Weights of a small image classifier.
Model: activation gelu, layers 12.
Rows from block 2 of a small image classifier, named by matrix and row number. Rows with one number belong to one neuron. Each number is 200 + 20 x the weight over its row's rms, rounded and kept within 0 to 999. All counts start at 0.
After each neuron's rows are labels from the 100 images, of 14976, where the neuron reaches its highest value: "top examples" is what is common among them. Only what is clearly more common there than usual is listed. The data: photos of arthropod specimens (BIOSCAN-5M).
# fc1: MLP up (model.blocks.2.mlp.fc1.weight, 1536x384), inputs 96-191
# fc2: MLP down (model.blocks.2.mlp.fc2.weight, 384x1536, transposed), outputs 96-191

fc1.311,207,167,214,258,229,218,166,222,195,212,200,198,189,200,207,205,196,179,207,225,199,215,179,200,199,207,183,170,187,182,249,189,180,201,192,187,145,206,215,196,208,212,224,222,186,182,152,204,163,210,264,203,228,190,217,193,188,210,174,195,185,194,213,185,195,180,209,189,169,175,240,221,207,226,197,180,185,175,199,223,185,211,171,182,172,198,192,258,212,199,203,162,198,192,214,208
fc2.311,201,192,183,221,206,195,188,208,188,198,215,180,215,209,232,180,181,220,236,154,202,200,196,183,246,238,166,206,203,208,165,242,181,204,204,195,202,211,223,178,205,191,189,173,176,192,217,221,203,163,198,242,194,201,194,208,189,195,232,207,235,194,207,191,183,194,191,204,206,189,184,202,211,203,193,158,198,194,204,191,204,172,209,190,194,179,193,208,210,185,194,178,209,201,206,212
top examples: order Hymenoptera

fc1.725,216,203,176,206,209,207,160,187,194,204,204,164,203,203,203,204,214,195,165,211,186,194,204,187,218,202,208,188,160,189,175,172,195,218,256,197,187,183,214,197,203,210,261,210,193,191,186,170,211,157,211,178,208,200,202,199,186,201,200,196,224,199,212,188,203,164,211,198,183,215,214,213,188,198,217,202,194,203,214,227,205,207,216,206,180,184,190,209,213,127,216,193,197,192,205,189
fc2.725,153,195,158,200,234,232,201,198,181,225,203,192,237,236,233,201,171,190,207,193,181,157,199,175,220,220,212,183,220,217,210,195,181,230,239,214,211,190,202,230,235,204,214,210,224,237,204,219,228,198,198,201,177,210,196,191,162,196,187,185,193,204,200,206,206,207,224,193,167,199,240,184,229,218,237,194,216,211,214,217,223,185,224,196,230,177,189,205,203,183,196,164,213,172,224,202
top examples: order Coleoptera

fc1.233,205,165,165,208,182,215,201,213,189,208,207,201,205,225,162,200,194,193,185,186,186,214,201,185,176,206,221,191,188,201,129,213,192,215,182,222,160,214,214,172,206,224,189,169,206,213,196,202,244,183,239,205,198,188,214,195,199,192,215,192,197,217,187,210,227,234,204,174,231,218,190,157,211,172,177,213,210,240,204,201,213,191,228,181,204,203,182,201,205,196,200,193,193,204,177,204
fc2.233,149,234,201,198,240,217,207,187,184,176,175,218,202,199,190,201,212,242,187,231,187,224,177,195,148,192,222,184,194,198,218,177,180,176,171,211,193,188,215,248,197,199,176,232,240,209,186,227,184,216,197,178,209,192,210,186,207,203,181,211,188,222,202,194,219,200,202,189,222,194,188,213,216,223,200,202,204,195,191,167,215,179,199,175,204,213,194,203,207,220,213,194,198,186,197,190
top examples: order Lepidoptera

fc1.253,217,202,220,233,248,224,154,207,216,202,182,191,201,212,196,198,226,198,186,239,200,223,204,194,195,187,209,184,142,177,216,213,217,188,219,196,177,202,186,180,208,183,228,200,194,167,161,196,176,177,215,171,214,197,246,212,197,191,176,181,207,191,209,172,183,169,183,190,203,194,213,203,193,193,211,193,186,183,206,224,175,197,194,222,139,188,186,229,204,175,206,162,216,174,191,202
fc2.253,204,190,179,184,208,206,190,202,223,242,201,214,212,228,241,206,178,196,216,180,199,208,248,200,222,219,180,193,231,201,194,223,166,227,208,216,221,202,159,223,232,181,222,195,199,233,192,206,230,188,191,229,186,213,203,223,185,217,230,200,201,202,194,229,211,216,224,200,207,173,232,186,214,203,212,187,210,215,231,198,211,198,200,195,230,202,205,174,154,197,162,177,247,187,237,221
top examples: order Hymenoptera

fc1.372,184,226,246,198,252,209,161,203,199,188,220,188,199,221,198,193,180,224,192,205,173,200,181,230,214,216,173,200,200,193,219,219,184,187,191,229,211,179,202,187,228,212,204,214,175,172,177,230,147,213,168,212,223,232,216,216,192,168,184,184,205,224,215,172,197,190,176,202,220,175,198,185,224,211,212,181,230,198,199,195,186,184,193,201,159,210,182,195,197,187,166,160,196,196,244,198
fc2.372,202,219,233,173,200,199,175,234,233,208,199,238,209,206,212,193,231,204,193,193,206,205,227,233,217,200,222,207,217,191,213,198,182,184,200,233,209,185,156,205,199,175,204,204,200,202,191,220,193,208,174,209,195,200,222,191,207,211,200,209,180,196,212,211,206,239,230,208,200,186,191,196,227,223,164,193,219,217,229,200,244,178,210,183,202,239,198,165,156,193,164,193,226,194,202,194
top examples: order Hemiptera

fc1.627,226,223,216,259,215,209,183,196,241,173,159,187,200,204,203,194,216,209,177,201,238,190,194,201,192,193,214,216,174,212,199,211,248,203,204,199,191,193,189,186,202,154,220,171,174,159,188,204,187,198,200,210,207,191,218,200,192,182,204,220,223,160,225,192,156,188,213,241,215,211,214,201,201,194,187,200,187,212,209,206,176,175,210,245,166,178,202,201,216,186,187,200,195,203,191,210
fc2.627,176,179,221,224,188,208,223,222,216,176,218,173,209,186,191,174,198,186,219,176,191,175,199,196,230,221,173,210,166,189,173,224,237,206,209,175,181,224,221,185,203,195,204,212,219,176,228,191,180,172,203,216,207,201,179,211,219,202,218,191,227,180,182,172,196,170,158,235,175,213,191,227,183,181,176,190,164,168,177,208,168,207,215,223,178,191,181,198,222,172,212,210,183,235,200,206
top examples: order Hymenoptera

fc1.1,215,210,234,213,237,222,184,212,224,225,168,208,206,204,201,197,207,182,219,241,221,235,211,186,195,175,187,187,198,181,264,206,204,196,201,189,211,219,191,186,214,159,207,210,195,180,169,202,161,212,198,189,186,191,242,229,210,212,174,173,186,187,180,182,180,193,200,187,203,181,204,221,201,204,241,177,180,166,204,200,185,209,175,239,192,188,185,211,186,216,210,173,240,202,184,209
fc2.1,217,224,196,220,203,186,185,194,218,210,177,229,203,193,231,215,196,208,169,229,224,230,228,222,175,218,203,175,222,196,236,169,197,181,165,230,201,202,166,214,202,169,193,200,204,220,166,223,195,231,213,176,211,181,229,231,222,199,169,217,173,197,212,233,200,216,218,192,225,200,201,178,233,229,199,221,219,198,199,179,203,181,192,227,205,229,214,197,166,230,184,175,237,199,201,223
top examples: order Hemiptera

fc1.137,225,177,203,240,238,209,158,219,193,197,218,170,216,230,219,188,168,184,167,206,191,201,166,200,221,227,182,180,200,194,197,202,179,224,209,226,169,197,210,196,229,213,228,216,191,166,167,219,182,214,245,201,220,225,199,182,186,173,168,177,213,192,197,198,189,186,208,223,200,209,228,173,232,226,188,166,199,212,203,192,218,196,222,191,186,197,215,209,202,170,180,165,179,228,241,199
fc2.137,220,187,196,228,200,192,183,254,189,205,188,193,206,214,234,126,197,173,204,179,195,197,185,197,206,266,187,219,218,219,178,214,196,214,199,214,209,208,245,189,220,171,201,180,192,190,190,205,192,189,185,214,184,221,209,193,184,186,215,199,202,178,191,219,176,211,202,234,206,168,195,187,221,208,172,198,196,203,217,200,224,190,180,185,199,189,211,208,235,199,198,159,195,198,224,201
top examples: order Diptera

fc1.605,213,206,160,180,189,189,202,185,205,212,201,194,201,202,206,217,198,178,184,198,205,193,208,182,231,190,238,186,191,210,207,172,196,202,232,167,213,191,194,176,191,191,232,217,224,211,199,172,233,190,205,156,191,191,199,181,205,243,202,201,211,173,201,229,155,177,227,206,189,244,212,202,179,231,239,203,166,213,200,189,228,220,219,192,213,184,223,202,213,173,243,219,197,190,204,201
fc2.605,203,190,184,186,215,202,204,220,211,219,189,213,204,254,259,179,187,200,190,207,191,212,222,176,197,240,209,191,221,184,208,188,152,228,199,221,212,210,191,220,247,177,208,199,207,225,183,221,207,214,190,195,179,218,213,202,189,209,200,201,178,199,185,233,210,208,212,217,208,178,226,180,239,221,224,201,197,180,203,183,226,199,193,178,213,201,217,156,172,200,197,158,225,191,224,196
top examples: order Coleoptera

fc1.10,188,186,168,205,170,174,221,195,167,217,224,217,168,191,161,217,186,229,215,195,149,189,198,204,190,215,211,155,223,217,173,187,168,212,196,210,164,184,214,213,200,235,194,224,225,235,226,199,231,190,217,193,223,208,177,219,203,177,207,197,194,239,203,221,216,217,193,155,190,203,199,202,210,201,214,197,236,215,196,202,226,194,209,181,232,200,139,227,193,206,212,225,201,195,206,214
fc2.10,195,220,189,198,223,205,192,181,182,207,170,236,193,203,201,211,218,212,177,227,194,217,188,205,163,193,230,183,221,213,225,179,158,197,178,228,206,169,199,229,202,189,201,211,215,224,179,223,200,228,200,174,217,192,217,188,196,199,182,203,176,231,207,224,215,217,229,159,223,183,206,187,239,227,207,215,225,217,204,182,239,182,192,171,211,222,215,210,189,222,202,185,211,161,205,189
top examples: order Lepidoptera

fc1.293,197,201,232,191,237,228,170,211,219,186,184,200,178,213,184,217,193,216,189,215,216,223,193,219,192,197,204,216,169,186,206,240,213,183,185,188,212,200,186,172,198,198,195,193,190,161,176,210,169,201,179,188,175,202,240,213,192,194,202,200,185,187,214,178,201,212,194,204,234,206,196,183,208,235,194,208,197,190,209,198,175,193,192,212,157,205,183,220,200,199,194,164,199,211,217,200
fc2.293,205,217,213,181,218,180,174,196,218,185,172,181,208,193,197,221,197,227,228,207,214,213,217,211,172,176,186,222,205,191,173,228,203,183,170,214,225,200,176,151,182,221,170,186,179,190,211,223,222,182,182,210,179,225,208,194,197,222,232,199,235,191,210,183,190,225,210,182,233,193,162,216,214,222,187,176,213,224,247,166,209,177,181,203,186,184,212,194,179,225,166,216,203,194,189,195
top examples: class Arachnida

fc1.612,194,158,198,257,198,197,195,189,187,212,209,200,191,200,194,209,179,185,181,203,185,194,170,206,160,217,196,159,175,198,234,206,175,204,193,181,136,214,209,199,186,208,197,233,186,207,198,198,202,206,274,207,215,213,188,187,188,204,206,217,202,189,229,214,194,197,194,195,184,215,241,191,197,241,218,212,182,184,198,198,186,214,182,204,198,210,198,278,222,202,200,194,196,193,231,213
fc2.612,205,184,171,237,205,200,190,213,183,206,206,173,217,206,236,171,172,204,229,161,195,210,191,188,241,254,173,210,207,220,167,232,198,222,202,205,199,208,231,180,213,182,198,170,174,195,205,223,202,165,209,237,195,206,202,219,189,181,229,196,224,189,199,204,169,193,197,207,207,179,207,196,221,213,189,162,200,192,198,184,207,175,195,206,203,173,204,224,222,188,208,163,198,200,224,221
top examples: order Hymenoptera

fc1.247,203,211,207,197,211,194,200,188,217,207,180,205,202,202,215,209,192,160,188,196,239,200,217,178,243,169,227,202,174,209,189,197,214,196,196,168,215,221,176,155,196,150,199,208,228,201,203,181,202,199,201,182,191,187,219,199,211,241,203,202,191,158,194,216,161,186,229,214,194,234,209,181,186,229,225,215,148,206,189,172,206,221,196,207,193,191,234,198,202,188,219,186,218,191,193,204
fc2.247,206,200,196,207,214,207,204,224,230,209,179,199,205,228,260,176,172,188,180,215,214,202,238,185,199,252,182,195,216,178,216,183,177,218,205,216,216,241,186,182,238,171,192,185,193,212,187,204,211,215,202,185,188,215,222,230,217,212,186,207,184,185,172,218,193,200,193,233,202,197,209,176,222,224,209,206,176,169,199,173,195,207,179,207,177,201,236,164,167,207,191,171,228,223,217,224
top examples: order Coleoptera; family Throscidae

fc1.667,208,181,245,218,221,214,198,206,220,224,162,209,208,194,196,190,220,181,218,218,216,219,219,182,190,187,184,189,196,175,294,201,213,197,198,194,201,220,200,192,207,186,198,200,196,185,186,199,158,205,205,188,187,182,236,223,201,205,176,192,187,175,191,175,191,191,197,194,194,173,207,225,195,191,221,187,184,155,223,201,161,211,164,248,178,186,184,229,197,220,200,190,220,208,176,219
fc2.667,227,232,190,226,195,181,164,198,210,211,171,222,183,191,220,219,195,213,163,236,237,229,215,231,173,213,207,188,228,203,235,161,214,176,170,234,212,200,181,201,193,177,192,184,184,210,175,224,204,230,212,165,203,185,243,223,216,193,169,212,163,186,220,224,188,231,225,186,231,199,197,170,230,239,194,220,221,209,209,180,209,173,185,235,202,218,220,216,198,234,184,177,215,196,186,217
top examples: order Hymenoptera

fc1.525,218,199,194,235,230,209,158,202,196,191,225,161,222,237,235,183,188,185,154,196,194,200,182,206,207,233,196,183,188,193,176,185,194,218,217,221,167,189,225,186,226,193,225,216,174,164,181,200,194,207,241,207,227,217,197,176,188,191,188,183,222,192,197,192,190,183,204,221,202,219,232,182,210,209,191,185,202,211,201,209,215,200,226,193,177,199,227,195,210,164,182,166,185,215,219,185
fc2.525,210,184,202,210,202,209,200,242,189,205,190,183,203,226,222,133,191,174,193,185,185,192,187,173,219,244,194,212,208,198,191,200,195,216,216,202,210,217,250,202,240,191,216,196,207,199,199,198,201,191,185,203,194,222,204,189,188,206,205,193,200,191,175,210,200,193,187,245,193,184,205,186,222,216,199,204,183,181,196,213,206,208,197,173,208,184,215,196,236,186,206,172,190,213,225,199
top examples: order Diptera

fc1.23,204,221,208,212,224,196,184,191,202,206,193,194,197,216,218,216,182,169,176,194,229,196,201,184,229,180,218,188,174,208,188,202,206,204,201,171,202,207,176,150,196,157,200,212,224,200,190,172,202,184,209,181,198,195,220,188,207,227,197,199,206,158,207,223,158,183,220,213,203,232,213,161,188,243,247,206,157,203,192,166,202,218,207,213,177,187,232,200,202,182,221,173,217,192,204,198
fc2.23,200,191,194,217,219,221,219,215,213,215,178,192,201,226,253,178,173,168,181,212,199,186,213,176,189,250,188,195,210,189,217,186,182,229,220,200,208,230,201,186,244,179,198,187,194,213,185,191,212,219,206,181,197,215,211,225,206,204,188,198,189,190,166,219,198,192,190,231,187,207,222,175,219,218,220,217,172,171,190,188,194,229,176,201,181,200,233,176,182,204,208,169,216,217,218,222
top examples: order Coleoptera

fc1.756,211,200,235,199,236,221,190,195,225,183,172,167,161,195,198,213,172,209,194,207,215,199,174,218,222,203,193,219,190,195,250,237,206,185,190,194,202,200,182,194,190,198,186,199,172,163,182,215,178,211,186,212,181,236,216,202,185,195,201,216,214,173,236,198,174,176,188,223,235,203,199,198,216,231,204,210,194,190,215,176,180,200,213,206,178,186,180,211,223,196,186,191,196,218,235,189
fc2.756,227,215,207,192,177,175,184,174,210,188,200,214,188,186,203,228,215,232,227,213,218,233,212,218,178,182,199,198,208,200,191,216,182,183,170,209,212,190,166,169,180,202,192,195,179,201,204,214,205,194,201,211,207,199,206,207,207,209,217,196,208,210,211,194,206,222,224,155,222,204,178,214,202,206,187,186,219,219,226,180,217,182,204,198,187,219,197,199,167,226,184,205,212,181,174,192
top examples: order Hemiptera

fc1.182,185,181,197,212,168,170,225,198,172,223,221,220,185,199,163,210,193,234,228,184,154,198,209,206,188,218,210,160,217,219,171,189,177,205,198,210,170,177,207,207,208,236,187,211,220,229,210,223,214,196,220,196,231,196,189,224,208,176,197,180,188,244,196,216,210,227,202,156,179,200,197,197,219,192,200,199,239,218,192,195,213,185,194,185,219,203,145,222,182,214,201,221,201,205,207,229
fc2.182,191,222,191,202,224,197,194,190,182,207,165,230,195,210,209,201,210,208,169,225,198,223,190,199,161,204,223,177,223,203,231,172,157,197,170,227,202,182,205,222,216,187,190,206,208,220,172,224,192,234,196,170,215,195,225,188,196,201,178,205,173,227,202,229,212,214,224,169,224,188,209,177,239,230,207,217,218,206,198,174,234,179,186,170,205,222,223,204,194,228,205,175,216,170,212,191
top examples: order Lepidoptera

fc1.95,211,197,221,279,215,208,185,217,197,217,183,201,199,216,193,206,206,195,192,212,203,215,191,201,144,203,207,169,193,202,216,204,214,205,186,194,167,203,208,177,204,184,208,222,175,178,186,209,162,226,233,204,227,187,219,220,200,191,184,201,206,196,206,202,143,207,213,195,144,203,247,206,211,223,219,183,195,183,197,201,188,188,176,237,187,184,184,257,205,203,189,186,193,221,205,230
fc2.95,218,196,166,247,209,169,191,186,179,223,182,194,218,190,230,203,177,220,203,196,207,234,186,191,193,244,192,180,216,223,203,198,198,206,161,207,188,196,224,200,203,178,191,180,179,217,175,236,203,203,225,196,215,185,209,226,196,179,192,206,202,204,209,233,181,196,209,183,236,191,218,175,235,214,203,193,213,196,189,169,205,167,195,218,215,184,199,231,220,219,215,158,204,186,220,224
top examples: order Hymenoptera

fc1.295,200,195,208,221,259,215,146,222,204,174,212,180,188,208,202,205,198,211,201,257,205,235,186,214,218,209,226,202,171,193,240,212,219,182,213,186,175,194,187,169,199,202,231,215,189,157,145,199,164,205,217,181,231,198,247,178,205,193,179,182,193,200,211,187,163,176,209,210,182,211,235,206,202,224,178,174,192,181,185,203,208,194,180,198,159,206,211,221,217,175,212,147,175,195,219,206
fc2.295,183,188,197,201,189,193,217,215,181,184,210,162,197,205,177,180,194,210,187,203,195,185,172,175,203,191,190,231,174,203,180,203,220,201,210,175,202,209,241,192,191,238,200,197,200,170,219,171,206,196,185,190,181,215,187,173,179,203,207,182,204,187,178,164,198,180,165,222,186,220,195,207,168,181,210,205,168,188,183,189,176,223,206,195,183,162,191,216,245,185,222,226,154,214,166,182
top examples: order Hemiptera

fc1.551,188,218,210,260,223,208,151,199,200,174,206,195,187,196,195,219,210,218,190,215,201,218,195,226,180,199,191,222,161,202,194,188,202,179,206,192,192,188,199,212,192,173,199,205,165,190,171,196,170,179,190,199,202,207,209,220,199,190,214,216,201,193,250,153,229,204,178,207,208,192,206,226,195,223,199,200,215,189,188,259,193,183,175,241,159,227,184,224,225,205,197,168,192,156,215,189
fc2.551,213,210,205,230,217,170,178,220,210,194,178,182,222,180,214,184,195,213,216,183,208,228,205,218,207,227,184,217,208,200,175,218,232,190,164,223,198,208,209,191,188,177,183,184,187,184,199,248,184,175,201,213,196,205,218,213,207,193,222,218,220,180,215,213,184,213,194,213,229,185,184,203,244,227,159,171,206,197,207,162,210,150,177,232,191,186,201,209,215,206,195,182,195,213,210,210
top examples: class Arachnida; order Trombidiformes

fc1.483,196,197,236,191,245,229,169,206,208,197,177,201,180,211,176,226,193,210,192,222,214,223,194,215,180,194,222,204,169,189,199,247,209,174,189,188,213,199,177,177,195,204,194,195,182,168,154,202,174,193,182,189,187,203,248,223,202,190,195,192,186,196,202,167,195,207,200,186,237,199,197,179,215,236,206,209,190,195,204,199,170,187,192,204,163,199,180,210,195,204,194,173,205,200,209,201
fc2.483,177,213,192,179,232,190,182,176,199,188,179,170,219,204,203,226,179,229,227,207,204,205,203,186,167,181,179,215,203,192,170,230,192,199,170,204,226,202,187,154,193,226,173,186,182,200,212,214,233,181,188,213,176,230,205,193,191,219,227,191,241,198,204,181,192,211,215,175,229,200,175,215,209,222,212,173,214,219,233,164,206,188,181,198,185,171,213,194,188,233,183,205,199,190,193,197
top examples: class Arachnida

fc1.220,211,202,197,210,242,241,132,205,212,200,200,178,197,212,212,197,200,205,183,251,205,227,189,196,181,197,214,204,151,173,214,199,185,203,230,194,200,202,190,187,215,194,250,219,196,162,123,180,186,174,201,157,200,207,257,198,200,204,190,179,198,203,206,174,178,192,198,200,181,203,200,220,189,214,195,188,201,174,193,206,194,207,187,198,135,196,197,202,204,176,221,160,211,200,208,187
fc2.220,248,217,210,195,194,166,191,233,211,203,181,207,174,214,236,184,191,195,147,238,233,216,218,203,172,212,188,199,208,175,239,144,197,172,173,201,220,229,210,177,202,194,183,182,182,201,173,187,202,229,191,150,179,211,215,207,218,224,159,210,175,173,183,219,199,214,203,225,223,211,187,172,206,209,199,252,186,192,207,183,197,212,173,206,165,211,227,182,211,233,185,192,213,214,172,196
top examples: order Coleoptera

fc1.663,213,222,206,188,223,212,151,220,200,196,219,190,211,220,219,177,188,219,188,226,165,233,177,223,157,224,183,216,194,188,204,205,186,209,201,240,215,182,222,217,238,205,218,209,170,181,174,219,168,219,160,208,217,214,199,197,204,167,174,181,204,229,207,178,193,209,164,221,190,180,202,204,223,197,196,154,240,191,187,215,207,186,192,194,188,200,204,176,195,201,176,168,191,222,228,196
fc2.663,193,205,217,187,215,205,191,253,239,217,195,206,213,219,234,175,195,214,192,185,195,210,241,208,216,232,199,192,223,177,213,195,198,202,192,227,199,213,176,218,226,170,203,207,207,219,183,235,192,206,190,211,181,201,214,217,209,204,189,214,185,174,204,229,195,217,208,253,201,174,215,188,234,230,176,185,208,193,221,193,216,172,213,205,212,203,203,158,174,196,176,179,226,225,225,220
top examples: order Hymenoptera

fc1.269,222,156,196,224,190,209,212,224,221,201,186,206,233,221,211,173,202,176,198,209,227,217,193,187,176,222,210,210,203,204,177,204,211,224,189,223,179,209,224,203,220,204,206,163,208,205,195,217,216,210,238,193,192,181,207,172,184,179,184,179,191,182,180,201,186,218,228,230,225,193,218,190,228,194,172,183,192,206,226,207,202,189,204,213,216,181,217,200,192,207,198,226,181,228,199,216
fc2.269,202,197,191,222,216,206,197,233,186,205,173,199,197,219,220,149,197,189,170,229,193,204,179,188,170,236,208,195,208,205,221,159,202,211,199,213,199,204,252,211,225,180,202,188,199,201,179,201,195,219,193,167,192,211,220,189,196,195,176,194,169,192,176,219,195,207,194,237,201,189,213,177,224,219,196,219,186,185,191,186,213,200,187,188,197,193,213,204,247,209,213,170,183,199,209,194
top examples: order Diptera

fc1.24,200,243,218,215,214,218,200,209,229,215,192,208,223,235,241,189,176,177,192,187,231,206,198,185,169,184,206,198,202,185,199,220,197,213,181,193,223,232,194,170,212,118,188,215,219,193,203,201,191,209,183,186,184,198,201,197,223,230,199,186,193,184,177,211,187,202,196,219,201,213,194,169,198,213,228,196,174,192,186,175,195,218,185,213,198,205,234,179,183,212,203,180,229,218,201,188
fc2.24,196,196,216,231,201,222,213,213,229,191,205,208,212,174,221,190,202,179,203,218,207,189,223,218,181,240,182,189,193,184,210,186,215,199,211,186,187,227,186,202,200,162,190,206,208,205,190,204,179,203,220,190,222,192,200,247,246,194,188,203,197,189,191,208,191,185,183,230,189,203,205,199,197,192,184,214,181,168,185,213,179,212,203,225,191,230,200,184,172,220,204,180,215,231,209,218
top examples: order Diptera

fc1.619,180,218,234,229,201,193,208,191,201,165,193,221,150,164,186,227,204,228,225,205,230,199,212,223,237,189,196,220,202,223,204,191,239,159,192,168,193,194,189,214,170,184,175,190,207,213,195,197,179,175,193,210,218,183,191,218,229,199,229,217,173,194,222,173,207,201,228,205,216,203,212,215,191,212,183,222,207,203,182,207,187,180,174,218,197,207,183,216,218,214,194,180,194,177,187,218
fc2.619,216,230,208,191,218,188,157,220,216,203,164,209,192,198,198,206,211,220,175,222,234,223,215,237,178,189,212,224,229,197,204,191,219,175,178,236,238,195,183,184,185,201,188,177,183,190,183,231,213,210,186,190,178,213,236,196,204,213,207,203,186,174,219,208,190,244,227,194,226,188,172,178,233,243,167,182,226,224,240,176,225,171,178,214,192,201,235,202,196,231,164,202,205,198,182,195
top examples: order Hymenoptera

fc1.35,203,210,189,200,227,212,170,195,194,200,206,186,202,216,209,211,196,182,170,205,214,195,209,186,239,191,221,185,164,187,198,181,198,197,219,178,206,205,191,155,205,187,230,228,206,192,186,176,197,179,203,160,204,192,217,193,200,225,198,194,209,179,205,199,193,161,214,205,180,226,210,181,175,232,223,205,165,195,189,210,203,224,202,198,168,200,228,209,206,143,217,177,204,185,205,191
fc2.35,189,160,192,195,189,215,231,220,197,202,222,180,200,233,250,168,175,185,228,174,164,194,209,163,212,243,173,200,193,195,172,235,160,242,204,176,190,219,197,201,242,192,217,208,213,209,217,187,206,179,191,229,189,218,170,210,185,206,230,196,233,203,170,193,203,168,174,228,181,180,217,215,187,178,216,182,170,186,205,221,194,226,209,179,201,187,190,170,165,180,206,176,214,207,240,206
top examples: order Coleoptera

fc1.535,185,218,242,226,186,192,224,191,213,171,177,221,162,163,187,210,193,213,221,192,237,195,206,219,242,187,185,228,211,216,220,203,250,171,182,180,203,195,186,205,172,182,161,180,206,211,225,215,180,196,189,222,209,196,188,214,213,200,231,231,182,182,218,173,209,203,205,210,233,201,219,206,200,208,178,217,205,200,197,196,183,184,184,230,203,206,186,210,206,226,183,196,198,192,189,220
fc2.535,211,223,219,198,217,199,159,220,223,198,171,217,200,191,199,201,226,215,187,213,225,219,217,250,185,192,216,228,228,197,193,204,213,180,182,238,236,189,176,189,177,189,200,189,193,190,191,229,204,197,180,200,192,216,236,203,209,208,226,191,191,178,218,203,199,243,228,189,225,174,173,189,239,242,160,174,228,223,243,181,231,170,186,215,197,218,229,200,188,224,162,201,203,192,187,187
top examples: order Hymenoptera

fc1.436,232,150,191,181,218,221,173,200,203,219,174,195,231,225,221,191,192,156,162,199,208,188,188,172,182,203,196,200,171,198,188,204,188,217,207,222,207,213,188,182,216,200,224,181,202,188,191,189,216,194,215,183,177,196,219,189,164,197,185,188,228,156,188,188,200,193,206,215,231,202,198,189,200,202,200,202,181,206,243,216,184,214,205,206,179,177,216,208,190,180,208,196,215,188,208,191
fc2.436,201,197,187,184,221,207,206,206,174,187,164,176,187,219,199,196,181,185,175,216,187,189,180,170,173,205,194,216,196,206,201,187,209,217,189,206,208,203,227,200,211,231,191,198,202,191,192,175,213,210,195,166,175,227,203,171,183,204,193,190,207,204,184,204,204,191,196,201,217,200,203,189,213,216,221,216,183,207,203,176,197,230,180,185,194,160,217,204,231,211,218,202,171,193,196,188
top examples: order Coleoptera

fc1.562,204,149,188,206,189,196,205,234,162,222,229,222,198,203,172,212,186,200,227,229,181,229,188,201,187,223,207,167,230,213,157,191,171,220,175,215,181,224,227,224,210,237,189,220,203,216,181,215,199,202,231,217,204,192,188,232,198,181,186,188,172,228,180,200,215,231,224,160,154,191,193,203,222,217,201,176,210,200,198,196,225,202,184,189,225,195,154,235,181,215,214,193,203,209,219,223
fc2.562,173,222,178,213,236,211,192,192,176,198,174,228,207,205,232,200,205,228,191,215,185,224,185,195,153,217,217,189,223,222,209,198,157,200,164,225,199,175,215,230,202,177,187,211,213,218,180,239,194,208,204,204,204,191,226,194,191,190,201,209,189,221,207,214,199,216,226,162,234,169,205,197,241,234,201,182,219,218,206,170,243,164,193,178,206,214,207,218,197,235,205,167,208,158,210,202
top examples: order Lepidoptera

fc1.162,218,142,211,218,193,206,192,223,220,202,181,211,223,221,214,180,191,173,204,232,234,226,191,186,193,218,204,228,200,195,196,199,201,219,202,231,191,204,220,226,222,195,208,164,202,204,167,215,196,219,239,201,185,192,209,176,191,173,171,179,185,179,188,168,186,210,225,226,217,178,204,229,220,189,169,162,201,205,227,216,221,190,194,195,206,186,225,192,183,204,202,209,188,216,210,200
fc2.162,211,194,196,219,217,187,180,247,189,214,184,211,214,225,245,147,192,186,179,212,199,193,199,192,185,255,205,206,225,209,212,176,195,218,204,222,215,206,246,189,225,171,214,187,191,200,184,212,201,208,184,187,180,219,216,190,188,197,198,187,177,177,186,223,188,223,209,236,197,175,197,184,235,221,190,210,196,197,216,199,228,190,191,191,201,196,211,200,238,208,196,150,201,192,219,200
top examples: order Diptera